From a checkpoint of a small autoregressive pixel model.
Model: 8.66M parameters, 20-pixel images, arch transformer_decoder, width 320, layers 8, norm layernorm, activation gelu_tanh.
Training: adamw at rate 0.0015, 13300 steps, batches of 64.
Data: trained on crops of objects in photos (Visual Genome), 61751 training examples, 13.8 epochs.
Rows from block 2, named by matrix and row number. Rows with one number belong to one attention dimension. Each number is 500 + 50 x the weight over its row's rms, rounded and kept within 0 to 999. All counts start at 0. Numbers have three digits each. After the name is the row's rms in percent of the matrix's.
# v: attention query, key and value (stacked) (model.blocks.2.attn.qkv.weight, 960x320, the v third), inputs 0-319
# proj: attention output (model.blocks.2.attn.proj.weight, 320x320, transposed), outputs 0-319
v.13 090:503465506584648537374471513529507515474510477498512475453511512530492509490487430486501607478513593501436549534438499556541501317580539568456500510487558393521510520509456447497405448498494555485621472492504473424476509568394477485505483540493463504453499475507428490540431578550474419601523390477494422518456467505551503490483658447462446560490584613499426540540470525441557457503509522512441466502429515538534486523481471664552391504467505512514552528520445477444504459538520451530537508574511489451502540539513541512530428517496458534506499479543502480550573496447468475526424493483432519506484548469543451473477465571495482486521499533441519570468581330458554528460463554594452509519571467480477546456461541561535484534500446524552525589475473457490456438432581490470633510476490554420625442484514469548444514458487474437495413478515515510585468584515518488408536437491468578522502539577668484540489511477537601529506493491496487484442524500461527540495534
v.14 097:495480541403532509515513526455594553522522542480459539469571459494487503455441493536439447551545557521558520521461490418536477533600509496494514457534624546550512506455487452597362528487486419491562449557537505515498485497386463429475467512523518403514560398469456473474495375424559480641493523516475478497483613491554511494529508500449528436419476614543395486567501480475526622564495654505517538514611534493499483553515382447544548489502474482490508552569416492508494560452500456448483501527464509548499531509519459484408533494475531531510392510532466412501502535512537523488493459606290506546409458518447487485556575555473440499450476567475491503553347518487522523488439473468573458526495561386512483529482496494482496524499516493497498496504408489450504536446597441449504535502498493490612537476408505479447500444498546615547455455430497501506521490498569517579478495509542519538497583534561498528507554542366475481491519600475562496526455526495463468487497
v.15 109:486506517616615511411454462453531516544503496344513505531540518463466520506460459477499487542589566550502548502542508521473442448478496490527492484505535481508497487526463397567520474537581545532593473435469512554528510607334451550506497439482504475474533364467512482479488534540552539631504535494536502487480413468502476501483558488471521430497477559517466484639488496509495535521497594517425492512386516619534450510547569528459432482498524467463444533526411492512504490568494480428491493498531491484470496504479488550362482469532510481564385521466483533460499499534488495509520498613331508583468445451459459497498528508555503492476486458466526505491583411468519512539515495578448465497509482541492492443505477551503497518480475492487504543490515472538472464440562492491590509486513581424537527513522524505450674256481544431473468510498500482439533455437535509439463496508523558514413563492604490522481621429383475509517473581464442491471492638517523524448521
v.16 114:501482449495533490559523533530547579478514544528524508502497485522473504566409478483519512489541620494504466489585499610479533609430538511456523513508463452548534481640553465491477463500468537493414513521498552591536507417545505508520483524513493535472590563483540493492538455497509459333525490542433468529528486460451444455514539443505489354449486402529512493415507522506499469475504547553535495521554524415528496444509409503590677501492516649525495411599552515508554472480500408481496461500529479472498493450519501512330497476464558495539468453428490487504488449552441500506489458521350503544529472463529588496494541474498477471509459436569522479616624659537477439524552446429439513513382439537429513509624437573511520502500549540533492487496519455545481469524357538498522461528466531370503497491430446502531551381469473474507501478556538510456476544545538505402521490506469494475482509542541495520474483542442399500530486520435532492444506563443535443456546
v.17 105:473525551552493506307480519506447546574514542540502454475491549490518542512636469556545455487530356484538497488457492507486533579580482492492460480515424493464584489387521527469550466556428494556353489561504556610517494598627525430498509493500473494541473643510456541513482469507446520600533521510613503502493513465547505489492500514528510445518536430577498486457503456486507498520473486474502478535394451475363483476472600501487424541500522453469455485451614493491478524516487499585496494520513510478466522543438466523667400489440475515504656479483538573528596573519533487496560461507405484453485519486449349484534392520514527530504465505489506551355506445570515564537489492513447552527499503513483511489455453538488520497506512506501480492516390552522520449515575545472509485508509508488575502483471510504537539558553511557572490484533487490542494454462364423523469504527544537614490573488547517479484523482546560463511498571456503603468489383521506406416505
v.18 104:489487521548431489535493508486537417516498482537526463492530511503534534507639503452512391544545362509441518502434519480483491542432421524495504557508427429469512477600481549489455536510584566467416525379519460573483461582523507515511487537537490521537475607487475529454555615519450506596511481517461489462497521463486508491456494479461486539613463615570514473629517482489473548514526514492475506458422473530486438508492410464471546514511503510522514507556477508473455475499523533506489471450522500483536508469454524501586455522458450524453530461576508528463505542534503466512485516470545541456344473479453382461500513485492489479516494403458498468382303320528450536603520519471529430484575655598490573481486514455494456480513450531542467478524545579522500529471491501509493466510498480558432462486540527581515430650424426481543432532477483498446558456468551497511494583512501505563496508484544484501468680406536516502439479593469467557446518458434538549468393
v.19 115:503509484479437492499504439487473562469501435436509532526487499473458469531503391404449582456515516470453547450535436618509437390515493517625476487487645522470545505547496545542484501469584582573634558459461372540486475480393488605530511477489500465477529393478580486510511528613550477425481534481445554460494484482518488436490505547485464487531458435478449496619481488517545480476491506522501489536476474548600494516515404465490426481496517551550428428533468531466490482496516532376465444442497420535471490410536469535481510488643495456554491494551504464498563509491463500453457546477429473655448525523535490529521594413521482507484532471521522528470356405614522488462528527514490463447602637533493524482546493417532449497509485517451494482494420488528480541434572518527515473492536469507435518482550451487436614447461480510398525484450517469561489456543431607588489487508524517478488500458500511457487497417590517502451468571485491511527478596606457617499429
v.20 103:496538514575358535370471455509462543528521517401525520519559496499513484523503489530514509465521404486508516461424486573490509490507516480466480519506555498497572477360518484531440471526526518582433490507447483564486453506506479526492471418522500488528488477495423479535501545455460538553492538490464521478479521486573493518517534364483490476628636471527485507478490486466536476492492551407456507524386496491527488525497645669483466471449478468484491482464507488480540542577504447513586441502498496421535498562516468522544359491576450443518517539457527548498578524506578506445542456460403483679437503502509379576420411534524567534449529523513462484415517423581484577468489510546367523577372544429497422498546507534489477532510526532573493530520387451616483424448579503494545502477509567493656495552499479471499536427537490509500591516533479503554474501489489584487543537516509560483492590493639475474513419505510508462534482519476493536546507512569476433471514
v.21 090:531493566471514463446511488489546548518486476454442531514595464484464530504550454564472496497517491560468506509425473484572571540516475493471498488496547525517598515406472477570332488472510485477507492647461592592497520472415491458451502432492465492514482425574436490530484435364435483492502479481427467501495590561525514452483513388532593450586580550551493506561485498502552533520508669400506515507510503469483553511480503620538471556465475403532517487592474499468501551521456392566530498487494460440546530524498498435534387466561517476488462508492459486506572522491491531515482500516402500599434514496461406519429537653534498500493422516493491486484461500508506486436495497419488479531493526366513499623583477599485429516495542524491479549433508534592496517486540463503546535526499481480605529486528523509497514425434492741509444511495504534523571511525522485507511530518492551520469574501578405459494504653433421506488482548505541515516533497494418489465515
v.22 095:497478531591570510424534516483391522463516463508463503547500537523507478503523508536485521469455514507576519481537488368488412470513536489486503500515606508459403517430512544522606488489437502506542509503516439369476505546429448498527527492514529477491453348510527532516501525595493486428483511504566466454517499466511526495537447583502516587432528597450462517577515521550508466491459430499528465490519526571548559457502564481509364491568486424518521563434491492535487485490518526463482522490476540540432502479482524501459561525458563489409470466500524514501416517503489539492476542541786472348512567532512549519542632438502519497470482539431455496432438515538580472447505479518516540563616447541502551500467524387511494512486487438455539460502560551434466456521605475525406475490557451572544528463573475439502406496541527498586481498406518471403508517519507519595540520476501416504518466487336550526479572461444470516544534380530442461554498499490465539547447
v.23 107:493529494560618499337474520496493562522498561466522489527464523483497521518440423533506519522533528559571486504556455494479531518605502508510473486533585483549510489385458463515617449509418541533454515596486605481456563557511514401502463599485488466473542547520489503492420393581487452507485500526630465540459495523541482476490552503505507446425578385558459523395530495436542536526472505427482507503411516470406603536499603480499402510491497447505477497462604618509532477500492474560502560513489493475377546498493487493565502490398484543539602511470544547528521492556470550522513413496377492456528514435503508510557460561499537497505487472516462652472577562558572453457476475544464569503498488574493510521449444533485487496531514483541517520481401527457504473536523527513529447517489508440574467465400445457446504447566563500602528464485505527635429498530382406541455506458536494555457530549523517469464489531441584483470486486458497526443537422586581406422600
v.24 114:495521482299680490444452427505464433491485540499534454463497444535550479490642508499518552453467490430464479492466489504510493400645518477504533473490465531472549504453512501473449498502504425492549527487525508486501478573508515472498480469512482519457532509481511468487406520475514529585477493521599571495511453507548526474554469575494457558436424459375526491610448493455499532480473494590455477483677461549399476477545534477506304512499487511472469537428497491501451505433484534540460539555477502534508482464521492503595550538524500517542590458523504497528556523498570460467547473504430465404583486568472482484533429413527476512453544540457539620486560384468541469521489513503569592426627334485492468459467504513479510506505478478442544487497556585391512541521554510498517501509501505427494496463438508536477596622576534428477464493526530498517512510486428460490509445510514508551549471483450499522538534474523644501515496548571503530463444448487524627490510
v.25 105:477517541514360524451505498536495447472520538575516454470469505463514503475578523474508317479419396502470486506471539458523538596499512466545491507502334526496588502559497501459495508526529394473360493374508570636504482469756547511526546494513501521490441744481500510492546518378482491504494535486563518498500503476507498501555502501499482542543464521493526508532491500468519461467485554524547528512482521396421480436497423470490651523492522573526524440580582503509484527475510528544461478511485501488527482509536524489634489500468472482474629469521531501516564533483464471503527475435500505368475476508494362453497476437500482521504534569484530477460396552515445519627477475478484540433392561474515509454593508413483498500541553475478503496533475469482481499534444530520460530492509495546454441466546481510513502659517492529544476541496499492505510447521466485532494581507473524543505494493414511487510514521496466511507518521509526567465455449453489415475444
v.26 098:501468500575493487508522451501481488439495468450524488463523504434434458479503499405527504510485563508420501441542471607518462422471581470503471507491481492551498469603418464475567476481600479475523484343487377449498420482541470621554476517466523473466531492440558451428538567468583498459484563499420521497462462459433495481478540475455398523547537484495487494637496507563532438479477438544517514499448541586586485501542486498486466512511511635474461464446457527466518434566516500390526470479479479479462556526520452509386607490627467444574469487445477466486574474461462508530496465471417518670492519464499582493509523396459537481504551493439522492516616479385451512605512537558391531451473537538534439425640504489519517482515480491486504520511556481492435474458439542466573465470485545493543500487532508445478578513498476371439533521520491457458502457526539609393433546503494584443519538506508529534506492384574570522473516486454441439472496622509564547567472
v.27 104:488525522402456495589467507451529537500508532391504529460488518444485491504460515473571433526381579519511426494502509547465497626586525506445425518465531548491626491472424483475462507485514446531434545496480580430492477482567496465483465552484492497473507594508550500485464394505473539456432514500500551492512529524435478596426443508495549417531514424586473528454526493503548611469587568450478507507536574450486487481551485405443671521476498574470421454527459505524480446487463497576489543566462501514546512551534499461569545530504551538511555549421483479457540485471547512516497508462258513630496488466469554484471458525484501496534550449480461512603429704614501418529555474436568499473365487426515500541573464483492491481512502528479507474506356452422516530537426482550502515490515514512534467542454554468448499518456540599557513503491491531541513444487466516598514542492432498505487551492498471484515480553359505496466552560501541563485474488556489456457466
v.28 110:521518523559528504477515577520489442483500498338474446473510478536572519510527507556535344492463450516495448504520465280572490542549447537485500479528490458544465496498519490532518502506570452495449466361552605396429441593537479519529524497561509463495516477493453467524468466447494466541446557523533481467484409460554467480545583456479489532496568660462446501671497473451537506455521570471496521493465551550535574568513478434491461488523509447461550572488430503515480522523509462484497424488490545434545555530525465474486498492454539490484446454546506526500505533521532494515507499466472514470399525511530450498465558526472481486462507509448476531478465467429464576632462503556559558636409518447518420491613515439488450538531513477521497523509625482421457440470578502516547468484515587514563468464461452474512459546519541439625475471375503469422524490512576432493570536485484514536550504575532516543462657458330462489525527574562437510520509447513532492475495
v.29 086:555518571432593439494488485492478526486412433416434509535529506460453519508502507621499530499520510551546400482541491542468514486500544480453502522530592589469540505434480499537470519404468485490493490651475494504503457520365450424401488534507495469487479325635508530493492374527435513416445454486354511479551570552448501532486449467519556411586618547530447512573561499524510551506531572464504478521571494536484524571509578526471522493509446481492523515572409514517526535470461409515497492454517556494413521551522498454463511527539575494454478522462502452507486542476495556489492452575470521633431488492454557594497587567478503526499348525475453463470474490526510460381542447491531492532525468419526493633576475491489450501502598521490507473446592469488542479486507472488516496581528506499588482508483531493504422432504490602550491488451515469530516465529613577536522625460488486492483615512483481463473468590337467487534542508515526484502523499507469445486470
v.30 120:497485536602511554525492471529458442448532513546507497499499521475548477481448537480515466495512530465488563450473515435474493552509601492353472513487531492497440537468458406497430477451494518435426551501548532328503447438436501464483528545483524529507472410493398477555494545488502506476501445468429493524478669492420497504473514413512382497588620622600462485478533524500479472500505525524477523477421555483520523485521675671511555443488515569462518546474426460465557544525507358482534531508490538465422489554505541438382468532456437489481339453398525465508519520433480483554479494497514523590567555507524574520517382587442545448543518516421454457551588595458462519507504534531473481578455468470525492546524527595498547529505533505472553485498521562504469496514437520527547486511493494503677497469516511521543437497515399538544535476481531505463525541556604501399548471503528583479498589489527473530489531511494490533525485535455452508535542502438457493537510
v.31 098:514502441574557550469500437511511564520505551438550448468461503464523502468428500457493521451527525480478614570518472508563506432555510526499464489541581528511533500468491436514489465544545566502658451425458649446473547588443575483520465456497485477474499562472469488541444656461514478442535483457648553493408436485526465480545574482483458489479436477418443506464470499438504426522516579589512453532459547513493539467489555521515460514460508500522523503485525539480492493499509525537438543547457529503501500425509481527528490518428446516611497496554530502517559467514480540537463515504385509454546490455538463460508374451560503512491560521548548615600562413503509485545467544504547483450445477576499457474397508506483452511500497516509534532492365441440500519486567458531519513478501518446332486481612471459456633370533508487495478467507498525622445523537285413533509417527518494486516407564483480502504467457479548502479484519524504511543470478601520638493574
v.32 092:516542446401537378522556520552507427407491473428513535485454501506500469532471441506442546437500525460501486529567446515503480442502573484460531535474562478506457473456604484462510484520499442494505512515508491442424547447580534505496414435549525451394535471500526483531522421403517486661562589548559520502502573523576468504571525453559409509545492438522546485456527524488444464494552446505481529522538554458469575520580486502526505428509536440454429490440572617644474443470486445510525553527539571407528518515552520541445479467392499547480463534451607461477506455545384475539450522548458509487557434515517506614501436556499539579539521583538458494492523479408489482481499499528588503538528504466446369473447567477490520471532547512536522498505497433466538417604580514451571459434471576472496560498412448468525542502454556437587547523528515441429441455591492411433541470561502544441422513508435517489517513507421543499439481550621517458540605412547565566455548
v.33 104:500527469313567456625500483561477495566484487512451460464476507523397487490515605470470587652413460537522447548519453445610549541494434472579555498488490540440442484480495467478510528445500445527538458555493549569545507563435458535494472499520527525445448442481564583443493369439515549529559572475514497456544354517477595570466494460538558615370481527481454526497478543526474452460441481518499480444626571479512491540510428491506548430505474443608551530519521446500546484549498465487519439472518547509540554458469467405513510457472576497493530482532551498444387530429399523491475514569553450424523541449430481448501518449568403589467462544534473548477518555528511525445469421481546517534560482420520457485530450447499513550500514565516531488521608483579496564538547495421522454472513524513416475494540606474506457366489548516498580418485504471504487541548569436495430494444475454511521468520485516492517417564416489515618503435514553570469478498471514517471518
v.34 091:528490478515491548508556457518511527599511610487515504476612471520455489563541436511559555543433493489573434525456453450507472462505464527443545488587504560402535476477537475597492526411462454429448506458550503511581493528488579446504528517460463488483503389481449573501471510578438501490342483593429491509576463473490571474478450470486527490473540509478520469515547472558579471560608506511509524501556539482511464485516566392567484502499485457532530427498498567613388381504521486520509442466458511534440617495481524560447501552491472491509518475521393460444428362515454585484554501555481465451410572395549539531561415480503441414503576543467411478515533451495572408546445504499542479464455446551505509569471452464501546535466586528534500518519538597522494489486497426430422365587514488479538509462546568501537507408557454552518448498529455472508450505491548559534566459499514442453557560541474506513509607465518446518616564488439505639460415467465529545472482
proj.13 091:563572530587499489596541484495417494535493468559543472463552490493604503487555487459542519509445440497472398571481526471462493548392500531395512497475556531469524531481528383539488506576432524465532500509480466511515388603494466501495481522466502427471527526509382601383518554469521499388507502548537477408528586463399557504536505452468534401473481536462506499553490531485490591373554476504463471538501488499474455537482616534542556505546497466507440520534511539474547507457545533504468529459535542513495499489517500457596409467444483558413547506569514508525560592513528606481607436526424454451533440503421498486528436474414431499484505436485527539422338500460501595458435518516474483596388526536490461494494449456502496533464529458502521492527424447536478497525538526490562471490563557506415419478562485461519547567527502481477539464539387503449430528456412526580514507457611420435537590550572541469498423415477530502534496512476545625440414462420488467456505
proj.14 107:512516435446406496547410401482520390472517547501466493527443471513491480506588504488464367498504450467505471474476440527516508446449502557430522462499579371525612498595476490438508513578570420490466533519531563531534492473514534480490521520495466454526446612529567499472618444451467505544525518473461543457544467485602504503494473671485490527535462491490480535576486518469519579493536501520545472477418569398551496506495529484503491471546490552496418484541538548509504537482556636503444497561532565488461515490494521573449690491466549604540448491624510552488462616484471474495542473500530578451531447533429453515472444500429473455433524457565486490484472487505506428539459484527492480403530507611526487474484491425485519571510476600477554525500539563418508572502571648463517549502558508448558438483484558493450541580517475534406435513519479472576525410468557516618512485524481447586495573529487527469534471436490526460496524610483516556474377486567504486474443
proj.15 108:550593376545423476507468452522372519529510601599549495498531481499524483544542467462476372466460442508491480453563565424452514471369576512390479494488520425481507555483482439509400478528457537541487500515532534610550486530507515503509436498481488487465432600511477551382457521496483511546526467559565528443462586473526588505489489508483502407529477484514599505532515513531457547439541362486479508507495498458572464547461575481462497497512524480442425490533559543585469520463496554500477477471621567520471510516528485432596448533490420539584547482584531609514431575514539461512573387534620545528468534495466476510594360484429508478558464438507542600409510503427569535546465506504467486561506591481481503474463409415507502571502515495471501502507407490478504555432497485471510515501499504492546442500469502515462529586520496481381510409494490508515502528488382489463541486539499450617433583532605504489519446463492498506545501567477541486500515414421496384458496
proj.16 114:529436499516566487460457465499422535544509466425484529530515478510447492440456553517408418502544561505496552540611493391524486521553571450441524499471614479492514468550507493693521493485519531489495512503515500521557573428515528508514483464425501506485479500528591503487460423510506485487519443516558484454434482513657416406534497489489480568515407510438473492602503429526495450491462505548470507495537523565464505486447465487475527491466483592530523489538477522483503505496465450437563487524462549527399500523485479522380429525435452499543423489399478530496480439496509438552459431522569484466557647493559565485470520479607641497525506478516491526591575491501522494451545539509512518457642484674480453496588577512506508498525502530427492520496552625410499419551554454517470527521503482412565507490491567476474548496517448531513427353412550501516578535485439519467447441481450564442418527555545552490502527506503503450477509549477584488605566526370530561508491
proj.17 111:501559499412563486564533448509604485604497505481583489474478483455489494469508382487510590462542516491493450503468455528505510541574556567540514492513483508527509450425454522471536508443574508489447505510506421478584380518526550517474547506544487481484454352495546496525538467475484477483470558458489498488469569490404482411470494476550299472579618480535566529501494461508520519497505463424526538560360529482518549515426564481601457493489483484532482408514375531416475481497527568568553471505527443501509531510545519566452478442579432416522528518387500522507520534475506522478508559518409500616420397523421448484479459480495414519532561517428588484471530486487438468502621495499505500470511629485475535512439604596485472478507461591431478487506543474560479448475414513503522419494518577571375585498402535421575434491531436482533525454393468530421501430542549457543503532554549507531575477493550505500473546523514502497563449481524474468578547474509462507556510
proj.18 107:462456556481473520437565608521507508434505577498404483543497542475410506562516485477413509523624520498511558470474436554416484526547508595443525498501528571500531615555483485474437487425495620558491517542437497542450519600478587510475480510541481410540482364501486480622496475485502501459492546522458493506519512541432612420458501518492389473636521486610563535512502505501506553583512514519538535536564472487508445502529496505475441499434493477512563515444486513415505498533512524526502478529454404508509512490499498476527563439631542464432546510585570390514437504489492525496473598541499465516447433516576433512520480512488603530459536408546430469491520472535558504514469505473492471532515527397458517492385475562522437501473483463498533501481415565548490496490632443461451516489509477549412508526511457445577496539496386505429600447491451519621434493524595433563489472544555411532481551490491457492480432473537518588622487509502544475346491443506466516581485
proj.19 115:509508439537360486490422576530395554462515553560388508508464513486518516616475493492438482508484455487484516395489441538507489425384331524480411470521429460519523611522514538531430489512391506576556515507473539600438537452467514518504488484528516491554474624489444539484549566507532504574521408459547506486476606504527487406553487493512547462463561386477468519493473460584486535452522471463431508376574513474494491533486535501518396492452507462532500438454636497447484519511463502502454465438514527463510485502491491492641445421463497509547640517561500466463477593534519450476526604452538507590475537509580504538533433488469474482504396469511509540504550497600533530457436545469410488540563520555541441500548417454492515511528492419519523505498368563582530537471588551497485464471480458433466450477537465519512548554541536477416578447543522506646493506529501474436562475526552545482548564514509502503515392466530515487512526500489452479423570456564503523516497
proj.20 108:493557468540528507505553549514517528529510531578602488484493467475514521481482458495515439494513525503457466499458518546528513517448532609402518504505471481509502586463481464529562469525461457497522516484572502564579430447589482538496510495563506447433465479500508576489536505496554475436530493477496503454514513489353540513523481385505390495540488473440525517482501495513516469433524448384463489483551557554531508574491553495449344512453491372537493460537415548419497519467529524544577449524450503526537517517489502422478388405432447429537656501467442588498521551542536517454525548474451472631426466505463453495490486493499388498440477508435678492521547450404484524483546529480462501485516628557521366521460571531507509504511519520614519491477550407701539478437485495507559486475522635522478502472490496463548545468525596470392565499387490516519454394519487533491513489505516485477459545527599524481482498500530492536537496503487503512530609443405497439464499
proj.21 089:510570468495467496568522441540596459428494570562562519510509500491513484547518458465517416545522558481505483514551478486528495604459469536498421492501560426512516554566503405483609505603612488539493511467494619617624435448610493508521534476481526510465525514519566577507588536513512492414549539546529560392530459448515528444471483552483462489475407463472447526558517475434525507437514462494475509559499578557446477551520521516512476493532513457465437484494429539443507532526581568461470480562477473509496510492504497549426625489490469525514544503554438632521635514529451495462568547523360476561472458505509507491516469469537401501397593428579603505575577520431426453633491504490484546436462645553486465505521577502488438526519492621477491476542561475617519524482485521469545485481520529440468535482469482467540516401503540493382480430425448500540502437497451442530436464466506457581494541553561519473506539466484523452506500519488462504412511556522565479368491
proj.22 101:476568536499345532482466422496474519400501597515449486495584514471558515566517537493549495504398440511508525504483555564477509416446411467551464513479412564494485484463512561397504514531455470503497492505484533425433531596436546496508524484533472530563495602501426417514444627539487519561460487433438431515506484494464495529497496509487626472475573515452531475537478577537510427517466518470537481582468401411538548486517563515518512514497510438512522525488591452577516511536499416500413511467542471486514495501525502517626518579574507528494444484503502591515479527477425480513425482535484512441507418503444490503542558508447516491565417526488462496413431540496509524514540500520476476529429595452514597524530435493504536487471511516543411492479455350464500598552449565514485465498467482643508526503541418522511514534461488458634501687702478494410487475461522407528480538474486489533627560460447442520487517479514503554483472487539504506443385499573490495456511
proj.23 114:523616490461489457592482415495500497644512504494565502443515480507540486469455490491488543475455525551479398522497444455570501549501532533497601526499518409503496403446477489470522530511612442517483481494545439337595415494478467506489538514605484567576528486499564511378490468469479480546485568521532477438461592474524437382460549464520395457471541453440595500490504471551523457409570474418539521565372584477552604460507565492600524487564509543517408419458468539534483502485538569515569483449593503490525514503540525515501424469459477429560448514421484550528528508500521497506512449474450513526516468500441516500432495488441445480550523567466532520460408526501440491536629518527492485467445586538526583494525617518508502450548511611449405480540535503478480487518429575506502392502469523503442549506460526421479451578501439462580462447476505503336537449519489469478518540498569493545544523538514558490526578505470519440488459500483546476675528503546461507517501
proj.24 124:513521453423509509547556542478461463539488411543480508448517494514520504411622454483582628479454496519510419455469440515475521542492454459624467504526514485507576479396553519448418494519389476468480501500438470623461402550563537493486481505404511529544465521502464502514562551482468448513470531467510537529512563480390510460484491575508527436492602610603555494543514541490507609473453480579511523499448437473516495508466468512535617502522504563508490415602577467511524469478478557539455598413595531484523487509505511539560512439464444490403464502477489470499599525472494532492533480512472562451567483488416475513498452488440350512494461467457460549472429513522425526544498475501504475565470497473455554485566405460481511570527489482408542512500539495403464504467402602506493419489540466545408530514469449540449414538543529473525456554483472499407428575505517594540563569553518483577703407458468421506518501539494491460422480491497381476480519465562456528479502
proj.25 107:470421529379576519434485565505593483544500545432470520545440515483395519383467450528474519550585495517496567507425484475488502558627576479641493503503530544506520473511475526599461504331539545524454514504410443519547530455511536504465490518528521469525489267503544480574519435489511483467502523517466543505507423542482585434473500498506439534576585557559496509505510441394513553599448599497531503585464541591432519457459480491485466498511498501516571469499397568421511481505468467520530510581398481501542511478508510568360469449595503417478537486482516451521504519490483505473450556528500449486434492501535420504439552506602543533454514545463446450507556472563528407488500482485531522454563479474480469528444582622487467444519466440434508499477577594570500391457525460497451514496509503524506573496475502417495503398509455501492522488370491517555558531499631515562439510553515522497395491533498486504471557547514475481577513499492528473467575541486507516513506
proj.26 102:534419464533461502395476580509348577578498500588432503477442505471457493440513468499446467498516467507466560456537551514472515452420525464518557515498505525472544559577465482602371512453424550621498489467397506544397572483543398492495425498422517487467484535500464453396469519499524481514464432548542499511454547516474559429502508431522547559516555565469593504507513506483489515478466428517478489424586437540526427514459493501465473524487512545499528468529579512537501486463407448462487525490532498489422507488499478383626337459444422483480633481542500440471501511500591530498533445520605496535477580468541488490524498508467554496583406445421452536477495486503616550514356496507409509583500508505504443492573430448500536508476494374576556495509457497523497430430549372511481607476544484508558458492542496493472525541542533505469600522508529492581504621504472587445497574508521516447450549480507486493476444479556490524534527490491527504469607462422484426526501
proj.27 109:503513515439516478464472556522545451588519511352427475443402475494450488361509529489433442506524525481494489510415498486495500514536573483513572513503508400501485476533441477519456488521615478498415495468516503405514518417454421484498533529598486594517515445496593531517507469468479468502509503474558565428510466494587470576496528597514465610507544533445495501524475495412516511443533584484523493445464662541567548468466350511487455468548496538477499506521439507444444496488472501474515430538501528538450506488484531522393554445453411467603554496629470491475578496511609407470470572447466509568471585506571534524476457473510535531468528520490392507535468514495482398530534515507546534452580510536542486491531629488467473507546484532539621499522566621461493452432563580514516508505451532419526504500455589456421515415576490519448456412388584477533511491493593512496591489529453523515424506533497531502538502508438521442512491492465471419590608479604513514503488
proj.28 115:493567420448457523410485462524471443554491642601429525594480480506457508354487539484514452466551453495449514527492519565469489494456547514449528518518544463532454486554535422477466505447553479550496476500471594444480459606502531507492477508540505479548500464484484472458446466532511496564514530463418519498478442527436682435498525532497555483602521567526703494554511521481510534485502450575601468636469489486599553543473507481471549516589484427474516488561546533541532516474505518460544501579578538517530530479524562458485589551550518472505530500603512574543466525504451535491478438554596478341472448523473427495467573508456580494442402506409411451416563491360611513563466517550528484455409517450516503513388499531513515517421495487468504483513515478492456513474514523467483581509527496570493550501515433424527501526483462489502464576544404498553481543488572501555521498490566382595587592523508532498475479463485508523619486513519521475449490531529514453482484
proj.29 089:455530490500411492532518454520512439377488519529462519489509502476460505531602538449469389548550543493484538469459507534540496447412463509498503489493535455494520567630485462425460503594597458613518489473584481578534479465622443492558541477440539565531539648479604481482604589517506497566515520488474490478466383415534500521481499486496534566532458544481513497625500504533518463445485498531520503504461569471595497610527413487429405478484537623507531496512517431507483510545551511423506500588530424505463507501489507545479578555487467596623476501513400576506581434509462437498520514500388536538471441514511530502582517486450508507516514467527554465499474478450413459632567491528441489448505691565506494503537547447485437538490466630464492485559532402494498623423471571478530522495516559533488510509519512540481597531481501501471424522602542507468559413502547515514475492439445498528538556497487511491561548463523504452496505519521461442408485539537539437451511
proj.30 122:516503577587498549510620492470474496471506487492494491389552487490488486463542546514511394524532525496506565556483560463517483469474560543399556490497492616475484517574551451496537485623540516415480482504558560345472480523635457487488520493550526489407598577505484517484409556518502533440493530556457477472578438484409517593516510443494484559531445544385451481495523460433467490542433506480441452514490511501523471506563475505434484517480512538488510450489430454462495533535516397457488585608460539505408514505495486402560381595512486491487502480575474490516598419515501587502501447480446499495545469498512571511561522517507530487493518489443484491609363488368509559552445496522558488535421587479517455488503542482487568487450524585543469499500543437537488423607436462518538558503522592582477434499565527530528560508535530499560452549475450481525509410509388492434471546356536495478447546510495497495468601468501543574595484506524482564488419455383499467412502
proj.31 097:516550437579589471568500489507520534658485512419556486395466482483561489450463524482510502464414524494497431503525522295484502514457461462439441477495470466485517446443475471521480524575461499436530472518491535470552414489441530509514498504583509537524523460494422618428465526475487501488512556551559546462504667509531582525490515532485514417431479486501555472442503485474529561458458487492434518509484521528470517481462558493542567487488519526448390544448520529521521514507477504583516553398562630509603483484521532464573419427478492423538499524550539546549484572550542583488577478490513530467540521518487465515468420538547454478385378535479402571585414513446539448406465526501538536621460430575541451470554465456505533430534501433489427515511532590550528427503470606492547415512509506442442470497543516446468484514526517511489451402457440486513403514528384528394508549535579491596422514523530542496507500485469494499593523500477502511598577493476436467432509
proj.32 096:536424498449478435508468525500437540431549534487539487536476527405460489503517546485467508540532444557563534437537508585554533539468472454558502541522598437494602507614403418538445479551459491456540485495505444582479586572446452580490502502461492471522449527440458463462514528539476550496466469579463403501502531545448468483470466562518414549466457465540413477451512464555471397475577512481496479586503630508489412453561558506519450521598534502514548398507484562581502546519568445475521571505478575487564481479459541441531497491499508491505506498587492499518549427489421444442509481497450542529544504483430507535453570540420600466474521513545445520508513471409589538500544529518559516539482466558481544483428465454533530513445522367449627538501440445553535468428514458508382425510451502682544583502425547541570606459502491467560568603468481497499459644469514592353494506509548526508512441519482484475513510483522496581526515426478472502482622520467540471482460
proj.33 103:496563538357423499434512510492528522458517522441548506439506482497407514550434505470509471601474478420531478520466505544485497548490459529466467526506560500502586545509417581522403486393545457486543505528449423435510566459472475554479500495577552458408482510489527465558412564508529530463498564519458509518509419542475553521483501511530583549478425474549523490508508493564560513480508467661463478504614440547604545553505462536489577479582456514574534569467492591452506510390478554429496470569560603474403501490496473521557427430462458560475579463561539501492503531541494493487495444532423414440541492489555513455493542473496484521517547490488431618537465552471457553444461566492483484560468474506465485476509607515517429474552477446505504470471483522448512460618525601436494467525519446420484509504442635529489505534569539487438518536567429480389517655517598580477522520637426491571511567523552471485467496504461467596503484512488590426388574447508483526530453
proj.34 090:503572585581484538611570501479454471448539431460454495620458455518571543437456508477504410463470501481492345536575462527464552475504486574455549442508518462537421503425507518546497530423500470561525499514542510547476485516555477497500565470621424479401514443521482539561558437500528497541548515513449558514436594537491551511542531402471504641548446464494562507508479419462546466536526481556563496543562518561598568485454483508495493487434467499429600537541535481464526498494422457494490431521487417461528467529490549572525526490441405560479419533508443518535412501478446560461496557509478439428581435473523449530576509579417480555406533531494476507502530494591454571523454501528454527476498371425519409469492498545442520471519513478506408495569504534594473517463490530502495511502533502499516563494574560518365417465534431552432481552482527502604497577500482566529576560451555460448542527584527509523464665447397458491550532489498536517473503486591619517507491